Weights of a small image diffusion model: soap at rate 0.0027.
Rows from expert 8 of block 5, named by matrix and row number. Rows with one number belong to one neuron. Each number is 500 + 25 x the weight over its row's rms, rounded and kept within 0 to 999. All counts start at 0. Numbers have three digits each. After the name is the row's rms in percent of the matrix's.
# gate: expert gate (model.blocks.5.mlp.gate, 16x64x128), inputs 0-127
# up: expert up (model.blocks.5.mlp.up, 16x64x128), inputs 0-127
# down: expert down (model.blocks.5.mlp.down, 16x128x64, transposed), outputs 0-127
gate.26 080:494497506483543484499470501536498495511497495503532504502536540471507488483506528470474499503475507525507483492496579509498525484540523508506450460508490524479529477499523511494467508452431482436458487556510480536498477521458527516481526529473496504489489481538513522494476504523507560480494522475486506522495510518511471489500485494526500505455502450540521451503497497510501477467513
up.26 087:474494513530473485488523472556499492514509475501501471489490525524537510505504508507489527492511497509484469518496520485462489473504519503519539520497505473491520489492510440496504509530505502519520464458489476478467469492550497528508507437515496455462539486518509530434511505520501515550467493523504494539512512521499439466470536495469517513507476488509483517488571482471523556505473
down.26 119:510476500510462484509477484546532500492486475498521477499530497503473501524476488505503481501506511510538493474519538502526480492501499490557470488498515432464486493497559506457504475423503488528499516480499475493500496479497489512531460462506540533479473473489498528501526510482457468525506562507510549449498490530528500471503524508504471454529517516511503528509448503490507500480456
gate.27 096:523488495538493544488465382471499477474512466491503518516505464480558468507466496549514515475505481514496479479481534486504540480508459516508478491503513501456509502511485515526514530445516506526520497501500489501504500524494479522504502500540489427487513519495494497500491493540471476507514514517490504501504510510472502477531493503502522519513522501505500496545538561514438498522488
up.27 092:485498446503478494522529397542513481536499506476537512504513509516455464502522488506500479550509521507511497537523495495517471494485495504519527485493505502525564489501465518497475525501502509524480476494490492485514535473474505497495488480474482555506486474476497510511491516480572518514484513491544470505489517515488545569472492486491538497505483478483485487505458487485454517471497
down.27 111:502469522490540443535513632491480477507499495516505495502514540515513478518494536522483491486513485492500513520487522495494483517457513478463517512502481470518491471504504484515488488465505503523505501509501486529487510475510507517477487485472479561500516483457498476497476504494519526476504497504509510479519483532482475521505534467485499479510479541490482503488478450501403498493526
gate.28 129:512511461513524493501495547501497492475500471459548533539501528494514506506475507546563502479488511464512502494503517464472512483486474500504527472501478500500511450474520464553510464543445544512489462483478493510486506513540518493505511475510485469534530489505476508457471481504501476529510512500498466563479496515449486506490533522516538473531494486513488502505536475445476498522483
up.28 114:504488483523512516497496512507498486496493491460548533489537507481502488481474487517558481500480504473505510489526524457481503524496483507518549491492467521479493484493554490532524483564445555512463469488469485505470486507535521510508480472497486505532561504513491480448466436503505482510513497486470483572513509517454479523489547501501506481529486507500485531494512482466503504516487
down.28 112:496491514506510495474462481512469497485504495432532512514504517500507482466519480510538479501515510501523507497524468483513466493483488520450436504496498512486538486505452497541509495585498485464479509532533501495504521461426502480520512532531513497533517510455475505514462479480502493497508498521494461444479481481499519492476419504483513532484477524505493490505502535517488497503504
gate.29 112:528522498530478496443485559478492517508524490522478478533471485519543466508519521551457486477497502503471503518505502490523550475509502462473446508495525492521497498465490504490504512483466484496522471548527553490501505529480521479446560522511514510481459490564487473544511505482487500515467488526474513501492506498522554499502454496479498531469493495506484480502499503485467477528510
up.29 116:492528469507502455469465504449519523486458459516470483499495482525519496485515499544483492496504508488486527472490506503510554507528503466488484504488543510481500511508475487496501502484482515467475563540516512469473513544485495489471526550535520488464461504582485477519538514491503486506468530504510514514494474501562547438484494510464465502516503490505474489499501500508506495541517
down.29 108:502490508503461453510506532539457490504491541512507459507529455468489482487514527460546483502490524510463498477486495528487485504494521462527467493488511504503503486518515509517519526468491480505495515487537493491482482564455516495471517526491503496538545471594486520496507533508499486514510488511496500497508544488410461464493487488537506520506499495495513505513496516495503503561485
gate.30 116:531512495475480481513526521511489505508494461485475443475514473515519508511548522504533508479510507498471539491517483468501541510491464529523513493467508527517541470500505529487533480469494510507484435550549524497516525506484505500487532513478531511518466506480467465498508514506510514458494476488452454497503494496533571502501511506475539461473482500488494494502499539448442533513502
up.30 105:497474471492466487534469510494499451500506455502475467446529458525532506491508512508507469476516502510467569523486515474495530515489502483499514482425492517506540504486504514488512493461508554506466449525551533512475544532478521489489537506495525505519473500504483498499506495495503511489501467499505474523519500510540578460497508487476481521494495500488496511476497521519484565509501
down.30 082:513512465504465487452492519540481477498502521472490449507466506558498518466459523474499528511530525516506498498499539453510485490456498484472504512541494502510526471491508487497493491500493502493525501489470517494491513536491474520482496508481456498508462473462502528525443522511489528522449510501499597447496508514513495527528505523502499512498514490527492516537504433529480521492474
gate.31 106:509510490516443536501542505520515439509491463489496496532491433506514496480513494566499515524496511471515503472460500512500520479512468542483512533547449518482460512469476514494518446491490477508514552465472474480535473514460470481504547516533503527486531493505483506529523512504508496489497513462460533503463545491507526530525496511509471519516518486505510528497504476488525489488501
up.31 101:453516470501396553456492518503514521529486498513526511501490459482502491492518468497487488494470489523566511513502604539513502518503502496527505505452473540510499510520540506494502475504490508493506489494531504508511481532486491480483492503558485506513503514524527490511507453512495505513522467523473504482519495479487493525489501483484480466472516467489502502506504501490534489456544
down.31 086:504511514493534572500495507471505496513507497497441514494513444521500506487524545500514504506495525522513495467497361532496506508488486491520506518489504459500480526474513502491489498534479508501508506527501493498527474485502478501499498486519507536481492508468499507514562444497501519537526485531485503462502488505503475523504478513456457510507507461526510504484490492478455532479513
gate.32 094:507474531485518504528527442438508495493478444520516518533482487521561519468523533568498515505458503483531517482481476487506470526480496484491501556508503479499491492491505522483517500484493480508524485517506501509509508464488478464523503514466510509495505530479464532537529509510491495517470491493488495510498551503487404486498509480508529475484506483500503471522542539481499452509540
up.32 100:522555489480462477530461520548500502530507510497483498460512482530466475534484492459500471473588481515455505493515511467495511502525455503516506486514492547499504504535468496509485488468478511486501515472492535479494448526497495530473500482527525485489465488518495483486506539549476491529501495484510495504495457527522552527527485503514520484537530533489490484515503444494454516505503
down.32 084:488493505505507501515523554462518492510493503498498508502462515487507513535482468508481479483482459515486502512511490556513486552492490503500516517491513490537533491486494511508491527482515516531482489461489471489522518484530510494517491503514469461480514490551524544507525455515514545506506512472548511467475451469525410494569531456507483511495497477467487499485498515541527519457533
gate.33 091:486505526529527448518545474484495524511537495482505522500483523515510506499483504494521490446481475494474504506490484454537509464477463477455495464522477489493451497499517461488569496490488520520497440536514511503488506501490492518510540499457526474499497516504516505529507538522499488511493485503473498520523537478552502551475532489480496469508490480516492514510516475497433539557464
up.33 098:498492479493447547495520497480482477506475519484511454509506489505521467502533496531510495507455523487497500478566551483461494507464512538523524506506486515516488483490517497498497502510477537542474537491531516508519504507481518520525517476545547493501481490521505473493478483500494532483491458487501451569454523477490487560507466454491513520497503515454525502495456471486531544503500
down.33 107:514470491480504493468519510532491508517525501525540489517553523509520534507441519475500507474525477507477520483513532512528495509477515502493482540537488510500544512486521484487513524460482500535522470499522499521530486512491496508493507518530486452502520475514508568439499570488530476506486462502482568521471473509493509525513455495547493511550499462489491498481485478533545512492499
gate.34 099:514479462511451489539505489506463522485506483473483534561479543495539456446482503556515510519492467507515527564493499492501518491527478540523477519502506524494533498484507530509509486522462494497494507482482523474510475522459521476505518533465495562474503510506499452517481487503488488495485507461442504494480520514496477524518545472517498498528491529492467504481527480453496493548505
up.34 091:500526531493529506445490515482519491485514485520499471501498477496469531535546545479483492517502518471513502478509530517530536482484505470531544479530525509498513448509504482483520493504536523519519490484521480548523516481508488505495460485507524483523512458409498508489493532484471495493497457503514517508495526485500530471453486525462486495493470482535563482457514492548460508483518
down.34 100:465516499519470525476526482512518523525508460504509487523424489512474496440493480513512511474530459510504490510501500491481505542531525495488527511516508515458515483483516503492488490541505488464505508501491495499508513499500493464487492489539467482486508528534513466522465487498488519468474504444592529489507531489507495490505554473472534507458499452476540484558486474515504469491496
gate.35 112:505520505501458504496508499522488516508468461456523537479469491515485519490484533536520540539501476492483541490504495542489501500473485494511522494480484506464491486516528500503503478539473466561499460470456505475513497454509438492509496470503497471536527509493505519492543439506492500508528523504496527509499520522509511448522526533510492452515502493475518508530505551438533530474466
up.35 096:456489529494540521487488512486517462472455578494499445499498482514471545498510503441505471524499531520470482518523472491517454475486501509531545481479485504506454544475534445542506495501506544514475552503506525521466499520510540512512488539473517524475485446526511507485493490490504521493528511502511488498492454483496482509510492474521533525517506509492507521487454502499509500509478
down.35 069:517457516519499477480497475538506550501490471508487474506495517508508486510531501531483489506483463522535526500495496492493490490527484494490515514456510530538485498512510525510523476562489476488530499520494509482486525487598506483507523520510467537502505484519498528485519474494490453496505524522443504457508584507502557508439462499520499510484492486480514483500464511533519462490495
gate.36 105:547496496492565543507521503463440501516501431476513471489489540476555540505483508562502508507471526467536518510519484490483539467497496515546513489489524515501497480487510518469503479502495477492508454500485486449486515491501486530517531491511490517476485520527481482512488521509549498516480486455536480501483484541500473531513519491524514489487452507517491522520507512432514492487490
up.36 106:490459499479546466507471523494508500474472507535511503473510537501462508459482529423465498505538491499491497493516489518479458492469513526511513503524485494516466510534514511453483498490512496512489552540509514509473465533487512530479489523499503492469488487533541533508500571471457550521491508513493504522500500458493441524494467495499513502504511537513510488507470461543466532490515
down.36 122:505493508521425536491525482520540479498511457498441493500461539519500504469498486520497509479491492497563517530510476493500488509490476485572511502532523481485492516487501502495533525487488483525482512500491496486505494456538491508485464480484495467471479511452483491524506423479484501481505493483498512537490493491546472497474515478489513482488513472529503503476544510534562511451460
gate.37 094:515495501514510459516552480521500507506517530529499493489504517444503514489502535509501499480482540495463485501504562492472536498519488528490483510489464508517489500557496501571508519445465497501507497488479437492524504527442517510456483498479474467485542518469475496489463505499548493525506516489468521507508515518497449529521513478532504486491488464520471522496516474502449539526492
up.37 098:532480487505443474521481457489503530469519506461530531499470504508519488468482516475494443510530545505498512509517513491503493474477492521538499478525512510525530533485552457505520494468521498523501536520491526504486492511528532490454471486501481529500448463539497511489517462493528506506536483467513484519517496506503479467501522498456462502520472495533535509517537446537435496511512
down.37 094:520494514490496499517530486469541523511507495480563486501458551481492455440540482518483488525499514484518516513478523534519503471512489540558486506498493502517483487516485525473476490499474493505497505494455535486531482459468516504573487498513492463476446518473508472486490512486503515457502509473502491495497463510548518478501515527513567502482515506496464495483479533468546475497524
gate.38 098:519489481477544478456511522475482526513513513489526500493446549556522524513507551482481483498476529493518485524488508503487485492501545496469522485496449501525496493509492482468527509507514465487503481525515502483521495462591528513449497527531454543519462506521512496503520443508484467483503520505474483500517510501526505487476495512513464523487512487510425497521490490508509459486515
up.38 090:514467481495584453508460535542486513494522472543466531533483484501510509497505502518524450518515504509509485453499414486476506507473504520468498500495535489517560503481520493488461476513508504473512498476538511476473513529509516486531508526496516476536491532536518542492475503505513494491514487492514507457516504481509502494492482496528478504508520442545483468482528503508469508488459
down.38 098:497515498471451460490484506524485494508518485507532470502523496421500483463491432516505483496478440484473490487489544521487478497524500493535521516483480515501539502504478530516486501504516444466525517547496512491505481462582476483496510535517489493484504498562512491472516502491508508445500484553504478509478505486462511479514479526496510498491499526510502489527509526487518556480505
gate.39 102:478488532491467478488478524523493512481463502496476492499482471516496479525488503466530516484518513466507474484492425541537498533496499512482529492484521492483471490504494473474505488493499497553501538506536532514522489496545531494501518522462477499535479536500560554486512493484502485490508475495508503483512491491521591469490515474497436517528478497503476482507447525547463494504486
up.39 095:471509522518491520570518499519473476493463499501480479503489456468530471448487454494495532518500465493494511482488530499488484520513514546472458485475509484484511515504494518469496506460529494518507568518460511501477500521475494524491528513523535489483482477525506529488506550516526484534506489488540523539473504506497499486490458461501536508519536495453535478516446466517513501550474
down.39 090:509487506487513491501518485470469504487483492480517490500520496553501529487488508494483486517477529479456465534504516530509498524523508494499457516534482510530502502502520517497488496484492508504484511532480464500475499549437503523475483502513504490546491528526501447466519575515507507535525487464509500496502510455500486508514432420492469522494488473489547476510445486486493508543452
gate.40 097:503487509481569484504480562508476527500497519486501494479536515489484502469484541428498523497483504459497493471495503511472530489493504549513468534463524517489538491505507550480482508566483502515474499503501535510508466537496480541487483516517505484476477529476467506507499518486494508508510474485478495485528495515487476501496504444499519490473474484562528498485460486512582503508479
up.40 104:512550535512432504520513421473496514496494507513520516508501417506484454558499543504519520503471519529492508482489532532490491483536501497499485501486501498500558503520457485522491498480521528525519479489522489496509514516486501488517492512532468432524509466475492498456535497515489498522505490511540521508502529495501521489499471503477508474515514515530493484476460511481431498513517
down.40 106:486506514484537515495492627495499515499488525512503492503521519495508482526484532503473504517451488490498462501516527530535518499507507488503519495522485475478433470513508500472504476471511496542508498505488508497503476481510503504486485482509498592497470476479512496505533492474489503505487532502479506531466504494509550501497520531471481497496528538507489484486518499444427517493524
gate.41 102:506572484474446481486472477513509517536503494479498479507550467489528482502471498497521437511493499500516470483507521524509506530527521488519501456514580490482517509493522491524501505480510486473505455490444495474551504499501513478538535492527488503530510475498510482510495515480493482506528510492489489544487528478476558535460465487486508479488496438526511488483528526532495464514488
up.41 106:537488496481429506500484456469493496495514483473475500505499454503502524517536499485485469500554472525498484473474504472533489514502509466462508497489492517510512469485509468495477512463506539506517493502532467512479536512485520429498525539496530488494470500481494523525503505532513528536516498523515462509491490488515618534504496474496495508520507471456498514492537524511516508493526
down.41 093:487421473489583492583481502482487509468490483465521507487474477486491474517505473467528501507456486492502497488503428497480523514516488492504488505504500511504466516504502490527535501533514491538487536537520492498478485522518495515439480493499503463522520490474501476517519504523499473545484509494514472489506502506473529521503478455475491489510497501517556481536522488534523533479469
gate.42 093:509486462495487485499490478523527472530486463494458487550474467497569472500511552484493513479534493515467504512493474518453534473510531493452502512524513530516440439516487506539563520508526498479484464518474502514511503533529496484507513500543490465506491490477494488489506543477549526480505550502510481509507533465518543509508549501489466503506471483487508501507495486511513497508482
up.42 087:509482455507476500498475490508517482524508482481439510508473467526531469486496532532470476517590479466471508514506460558542507480511472515501519530520538477514421457509494481529527488491520509500518492507499505492506494515517516486503526496526496480493503497495477487516521531471498494486475521519533507500506506482471565460492508528515569490515512495491494464484489514458512482529492
down.42 069:495482539508475460442488465475472507475520484491506504519471475516508531495464495502506517477469560519460505462509492486537505510486491500466476490510501531472457541513478508509484464482522541491489472491509471471495497519501511479497514511511475529529459522474504500490488515501520511535504549518516518497501500447495425550517511502530535541556501466496460500451486501521511527490526