Rows from block 2, named by matrix and row number. Rows with one number belong to one neuron. Each number is 500 + 25 x the weight over its row's rms, rounded and kept within 0 to 999. All counts start at 0. Numbers have three digits each. After the name is the row's rms in percent of the matrix's.
# gate: MLP gate (model.blocks.2.mlp.gate.weight, 512x128), inputs 0-127
# fc1: MLP up (model.blocks.2.mlp.fc1.weight, 512x128), inputs 0-127
# fc2: MLP down (model.blocks.2.mlp.fc2.weight, 128x512, transposed), outputs 0-127
gate.211 111:539488487476502493547488509497506541497489527491482514478484495484512486503536492495455465504494510516455527521457488510491480487504436519497492499537421525488495477466520523541426512507493528492463495547506492574481512518521475495501511514489519510535495522531517545471545480521511489501504472485492492487546497519493512488440500522493482503476511521511497517481494489516500490440503
fc1.211 140:472503495550497493504530494533529433507486453470529506471529484536514506526468468522522510493498502472507495487516504481550511506449521454493518485466508496504529565511469469481541525496547491500525537490523509498515486524480500492506468494478520501467526500502464486505484519447493482494480474503527531490484532500456530568517502485515486472486510485480492460496439518509498504527517
fc2.211 142:466484495534496500485536480473482561497501462485467497488508504513492516521479492529512505497528477541507494490481491473541504509449533472490504520460462490512499555485468447530461503511551480498457463481522497454490488478503498509508494492510522500568458502515544480501524489539489499486483524502515464529489488500476497445539525520492508476490526493480464472482444500518506502531520
gate.212 071:525484522523479530514482520484509511506515455498525483481519484475490503489497482501495507533516519483516543509520549541500522515505517476477469500541501553471533505498534525491502522492487498500500474517521514518505464497513458519465498501495471460516467541516529462490447456503488504509522465493490485486470498467485481527550489464495459490506500504479457507548511487543593502471461
fc1.212 069:494518491497554485482449500510492506502547537485504510496485523494589462482446529492514470514488526508507459528477470473503461513514514510538513481483539494516450507490507503498476521445474478475510507508507483423525483524499477473509485483517492532496548485507465486532492510486475485523521527516504476498502477533513494491458517517508525467482498485480496560505505529471468513485494
fc2.212 068:508462493494504518491502525514499477463535479502507505547493488516515472482500492492520478518500448521481544529462497503524490502495503542503520470515515496534568499445489493500522452465528523511512542509503527566516506525507497513477516518498525500522481534509493543533483496486470498482501502477561499519507434443459491486525514467530485525480511502469519478469522537491489492523535
gate.213 104:495505436488494461491515480497501483497514472455514551540435483582489496485523543498490499547502495481472494518469485485527489491496534497509508518468514476483479510464543478477480487511497454500498537526523498543476490499554504496496530504483494476480477536564469504488464469531520473526502468466486485504489487522527531480532491496509489502489533495485484498535500531514481516519505
fc1.213 104:555490522494506482508490498428505473487518515526497442477515481491483485498523498531534471464485519502517514455534495520484537505510439490514488480517480514494463498532491484478540512516496507526449465491515489529565494486494528512510501511523511513483515473490513493509508487487531556494504488543473512503511523489525489558465466499472515490544453461523510530472463482504468467497502
fc2.213 096:512497474498518491507495492576481529512498531519494446477548493469489502498512496529539524468496508490524516468478511496463538508513441489517509519502519453490516481468485512510478506492512546522521541475510503523421493505483497480520480487465527514503476466526476465492479500511518451518499502526467507476504476491513467426470502509511523482483447485517510541519465510501500513480494
gate.214 151:475485514507486503515542530527502471479436427527480513565504484478481477471501450513544501444505525505508551516493530507491479524511482496519516534503484488472510510513506508501505490494486469507503597539507481462551508488512491489486518517532496491482474523504483475500502491495509477490522481514491509516510498527518531489480505501462451496515459490492478546480495470513506539481480
fc1.214 098:541489481466498498497492496490471550544538556461508490458518513550530502520507522474464491536506496484494451514526456504513522459497463492483492465527465511529511492489507456481487520519505515483509448469499518495443537497477503526499501493488521509513506464488498521508491496485449516509474531464497491529472528507489460544529534500509519510498519493496512431516525529485485463507498
fc2.214 097:534522518485486449457469469500517448464472595449481506462541509505473476528511528483451490548487471497508476500485530505521526525520504507547514518513509486507472498494509473492486496507512524487476565476500473527543496506466501490505492504515526502492493473520502507473478511490474499511490491493495489455479463504466458457536483485469519518511531511503517465487507463486513511493507
gate.215 109:485470537541497474450442542484517522486489493498486548517467488484511501503487499505502505505492524529524523516474500492544545489495497545498482449518517523490487505496472484442524473527541499542512523455528493483478495514479534496500521516459510495511514509520444518518478485447475482524482470509498507479484509482476494497516547523479475508546508491509475538469503448514496529512551
fc1.215 061:482535515521505506530515486482494486523549513505491486468515476522584469492492433496528516473490490521492451500514501491511498517519496453482491516463517502497497517499466541541519496484487554527474477530479508458524496471507492457497494497520461483498497488485508491572509501562515444476470490549504479508503520493507504503463488519478481472466510528508540507481500473484480511531494
fc2.215 078:489521517459493474546539462463513527509481499495491479480510510515492479482517478507492491464516469538474471493495481523480478492498515467489483449492528515506503516498497529456506462495505514468522513545474509524463495535536451520481500497462479487520492503509475477473493493403530518513501465505516521530516487521525476503482524509507490508563514521480529453475494481504465535504446
gate.216 171:468503501511496493518448479543486525477401503480499492501515506473506486493502505492510498540505485498508427467511500508489486482487451506513523497502499455497508488574503509471474524511494463507487503512510523519505516477503571508483504503478553487494517597496487513529464505480488474497497473514503483504532515481510502484496475499494495529529518529483473534513534504494499506533510
fc1.216 104:494515498524480480528460481547475518477450504494505467504529524503477492486493530460519486548489463532504451471536512494470468479524480510513551485508490449517492495548496495480485526509509465508481503510503495498488505469518568499490467496498545510507518584492476506491494499485520493508497464501500453495547512487513502481493456488492483540545529512493471559485507494496467512506516
fc2.216 108:490520500498492503511475473469541487532545471495506473495522493463553501492504498488513510550490467482513444474501516477471474511515444505500498510504511538507511461429481517524500460495511457514511516505499502520499517517488570495509491497501550511508493587492509514465503485533502516508509517497478538491521481476517480515477534531517500531455528543492470546515523505498484492518513
gate.217 083:486510509496461499478530475514459526491521495531496543525522503499488484484492509520535488537493496537478558478480494523467501523492496534494504504484479495498529491510476475469537533486469515543470464534503491547522508525494494484497498482436492520520488477509543469519517502474516485500448469480472525524501532555496497477468474549481475531472541503497518444466546500499485541483497
fc1.217 104:520501492529496485534471500519576515503499533472512527495510537513544516520496506499526493508517492479432463542507529497475501456547524472470441490493536509506501516497522511509502460508481495494478480498504511490527453489489478505502473508536547501492478517498517510520503508574480494517535489523530477488461508483461509466476514444497459468494493525503466474503478462515497488501532
fc2.217 108:513509510536501546532471521481422484488505503468532510518483500497489495501482501488525528499519501520431476535484473503471500543580531460477542478495486494514505491528512505496516540504485472493504531501518485496489463512492500479490490501459552513515518538492482519521488471440484498480548517513511524502484484476474513523479494564501475483508496530511471482483470527475489518531529
gate.218 108:510528477504469523532510509484500492458563494473481503489495501503469520509478415445487469516493492509495535508492491484493502512503489510515498507516457490492516511517508490517504487478512510486492542539484491636484469482522461479478496492487482515488524452535510474542512480489495519510513514501507501507546476508515501471476530522520479503527479512488509511468464470506514489500486
fc1.218 092:465498489474484526527535512484527451471507511458499524489475531468394520509476511463498476526487515480494497509471555529500548497505487515490502484515467490496492516484502490530494456490479512491479524503522487558465475461519487501479492498499483535498520445496522501523510481427458522518526535490504514483542499529517512492522497499480517509515477526492479519515506478518504500486459
fc2.218 093:518540511508508552516530497520466528541467532475536517484479460486446478513486480451496533533473520520486511518501455510506529501527504511498509501516542515496484501494477461473483543526478495493516460541510493546511484504517480509460501504505492537505504467456481492487495498550479485513522438489510507507565490519537538517444504478512509493460491510470513504528498518484471497529511
gate.219 075:501502466460552499488456524520486505467511462459524497508481503520499529519527493493528468458522467490485487499484480412498480484515505502512508508461477487502493521459535503506449537571470545547496496480542462502493527535530514508496495479486499507490497508521498478467479466488499513523511530497475485551534455482529505480503505505534446494517506501519504515518479497507498522521515
fc1.219 050:514549497511459485517498493490457504504501458494445509503536492448504490519454505526446515508528493510488493539490455476507517521499513488482502471558516538537537493485466513514483513454488452473483489527487510513549521499472458557500523491532525486487468490509509491502470518531518459455515519477477494508514492545527480497490514492479531474467543487492515506476493520467475493484499
fc2.219 062:483534481487482491486495480483542496479506471518509479495478518510479498499442509507447478521469505503505476517511495494500493484479537507492518473502464500533443519490474527542459476534528446475505497549476510502510499527473513473479491504473476503511520513537529523543490486465510537514499534516478470394506504491482469510522533516505523512524527503494511445485516480490532528481499
gate.220 051:442488488460527516523515515497520502493502504497505487478509526479557541518547506520524478483508500490525540484514504500501460461508454477537527477488492537491534515518477504485489499491513508499493495459516498526473579493569501495492479539498475491493486475489471491491503482489522531513541511518482511485468475535505471565501484476461473510495476517534491479475501568516528470512491
fc1.220 189:502495521529498521466517486511499450511488513450506490505505507470467477498503510535467494497510510513509507495491502518513497411565495482498553518523465508478537517490527550506498547487544484483473506499466459468507481508488498502489561527503552563490472489481508512489502506448547468486508494499492511503516496502490485525476538534507505478444504502491469506479517544517486503496504
fc2.220 182:510506487541490485479518503497509543491498504447505489510490500499502512519521517556461501497523521489510511503512509495523515589548503474505435484486534508476467524503549542501491460495548481505525503501467530497499489498514480492483558521501565559506543509490496512504496507538555530506508506529503498518510502510505500462482472468489484471543514509485464524504514458510495487508496
gate.221 083:502487481483477505546457491499498501509499500507513492481505523490530501491526494498479488479525519463524459524494512535470496508531519513505469465550461481474498507474502497479460533511511506458535512523526525486522503573504487504451522521507503504466507481515492488510494493476461528522503586486502471475525497496488538495446501494451475510482490497556534504460570505512480506489525
fc1.221 063:527462488492477506511486521486500556521554506500509491455490532504460506485524514468495477474527504523504501510523532491506468511510508486554492471524461487474503473458447549485454526476538500476542481522519538465505514527509477498452493510488552502462538501531488490482490473493487513501511515482469499509494523511471521485451499480452520519489499442534518540495517488493476499480524
fc2.221 059:503456499499527533522487502492490479473499492513529494488531504491548489496553499496453495484513507524529478498509482484476505486534524505531561521522476474501537525527478522507547455531554494474442469524504485473487515487483462476487484537530518521535501494495527515465482463503458501502513416490516515479521496493485516513464520494522505508510484445518519519535535496505465521511502
gate.222 073:470500504526535466480468527471467482511521512532495512540523480493619547499462483486506512506514488482470502517502475511540445521511477496527506494513540504523505506503523506465520536503501500521501532503542501435553504510484502511508517529487501480479481502475502480483486488521498470484541513552469457510470488482513518488456521505503475482490507509488485512513507501485508459524526
fc1.222 068:487559491470518466462501509514536536481484482451499482492493478529511499479496512514482476495494492532490503534516512501480546508496516485525530490495497489496504493483417518489510445500484508490488532491444522493437506508523488497507482483505537508477517475477509503516520506506476579519552445474510509487543505531505480434478498509475527523499490480507516490468468502479479469506511
fc2.222 058:491481518541500506516507511500531511488513505518481525542548509483459528531499492518535526496509500505494471478486494488546439515527507509489537514481492482495482553485593487506509450490510513525526498495575481498446480482482514522474507497490491499507537494499523515522512493492517532502499469500489522508448488454475538471495455544486474494521453483491463492485485522519500518492491
gate.223 090:491508504508552506498512561482452519475501475499557542483488539496508496507480485480467515484469504483530510494516597504477474515502498517474507513522497523526589517538494490501496491492528475460504471515486480497509475519493480511482532510492491474500508499469470498525461484481465478492503462472468491510510519480470509492522509529475475518494513464511491511505493489531420484492493
fc1.223 058:486473507493538534497516489484513500501534509506555471527503533505439518467506506528491508503475487477518492526509572493523505470462537494492469540502524527497480472505551498494535500498471515510506526513482507396429490463523533511502504513464487514490493484484503493488493474517471515503511507464531537481498462510509474486517504514531455502511503506493500498548509500534534495504496
fc2.223 046:503494507486551455497518498496522507526505522507410490500505555477484539464488489502483516506447504515475491524514635535513489498511504499485519498509499483502595491519493507511526517514501513477507523505502496498513507483494503479505496488505493544518472498529471525525505502478483492498491473478490480548496489501467495500517508512527516514505497476508507486488518507551505511482512
gate.224 088:499573477496502521520533507542487464517481532481469531480485515533511519511444537515493521494475558510520464488501487482490505492506473495514517478495479498455512479495481497471463501505515497516517459539461489522502520499481482479485530509523509507535483548479510553553508510466520516526546487502513478516468482477465545526504468513490506479522509491496529548484455514456481469485474
fc1.224 053:549451497522506484501519500481508503479419527470534510483462499500429492469522543512520484521511500493523516482509536507509484511500504475505482490484487503495492530511510526514473520511514507468527485515504518531483507520504503525500491487492510494461525492486455500381464489513517503465496499507471526487501491516528465487566535529492520490511492489542502493514513483490523533485533
fc2.224 071:492617529482488476512519544478505529496504517492529530498495524527524476489467526505463473499497552510508509499508497510482498490477448497512474518492499492466528520496484506533522509474499518513463502549483479522480516497487472526473534513490503476483519540484494545495507481523493493475529493480523525507492549459477580495521527485505498467475491518498501534508459483479472507489481
gate.225 152:482511528512505546498480479524502496508538503510516491525478490472520498509522528491493543451502476494488474475485497481460502509471477470483507514520463495434491505485496502470458554503489537479503527488521470579555499517495449501504473521462471485513469513520545479534487484505533519514500474500473539486518519476495488509488503450572467529494523488486485534510474506504490522487496
fc1.225 101:451485510507514550509464490539526502480532508510514463504477510459500507512504522472485532472507499492481456488486501488446517514446511470498503518509469494435492507478491510490469559493505537492514527516528455547553522519499470502494498526464467488526489523505520496499480483502533542491513445508468549469508498468469487500504506444553501520489522501513487539501486489482506508495490
fc2.225 098:477509492519503499502494471482464510491481488497464476504446458504539513509504519485486456452516501516480484501491460509448512504462514492523499483502516532425497523508511510521504441480496530484509470521522537545447510480522488501467532537545469465503513534455490492515530520514514481490525533512477441508488473470492491482509513556452514503496528468494502523486490495487478508518497
gate.226 069:523522499471497493499500512539500499512544494512453485497481518522504489491526535533498494515501479524474499491500539476507493475499484511481496487457523492493496532500456501508512505470458517498546503509489475493512509499461480495535545495495528513437542506463499514475520503545529507516481515498500529429515512529509504487483476494528444550514507482455530537496466576525445531492512
fc1.226 056:532524487479500499460492545502477483487443461482464477515500483458460489500472516523511519504505512492484508489534497495504490473499476498477537495475468526502607497540479509546493472458463496485493493508468456549483476529482489519487496489495491491502511480451464493539504499506494473486496507524484511501538512500512561523506500525479570500501477496479502522488486482491503494538474
fc2.226 057:509494490531460560481487476523483508516521482473479506478481451477513528515481505508500471493514549509495515491473427466484495497502541494530464489539513487489468490478512496513506500500516460494569521544499508506508490499543447482433515474524457495473513503484492506503532509475487492515497492513492493567482496510509540499489495463495510501494492494506495472456510544500486570513507
gate.227 152:467519495493489475512471498484493502519496485491491503471494510507530515504470486512498534419502517472507482467513506512492485509481405493509521497463488490519509516541520526463487472509508532465498554480532484457516487500482519514518520506481517521470553541507507495521559487513513497482470545497482525523507511444488489499508517484521481534503441491484467494532519554503526476522491
fc1.227 107:515499486492491499467525500504511503471507499507502491539496489482477484495536531500516475558490486535488501514499479499509520497526588540480483499519517497475503478464491478538499535483490479529490455515458502516520489492535505479481479486511486497545450475501498505548438498488480517515535458503524449478482497544514508495487493520468510438495552505513541508439472481503476519496502
fc2.227 109:529466497506511469480518510488491492525501525503478477522504504485458520496514493490503539590480475472470510528507517507503498511531576516524515499525489495479508487532480493471499478514507481503510547509465490533496505479515500511471481486480503479489545452505510509545539496500485488486547553499526539490489524557512514510502524496518508464500554516518525489522486567501444482491515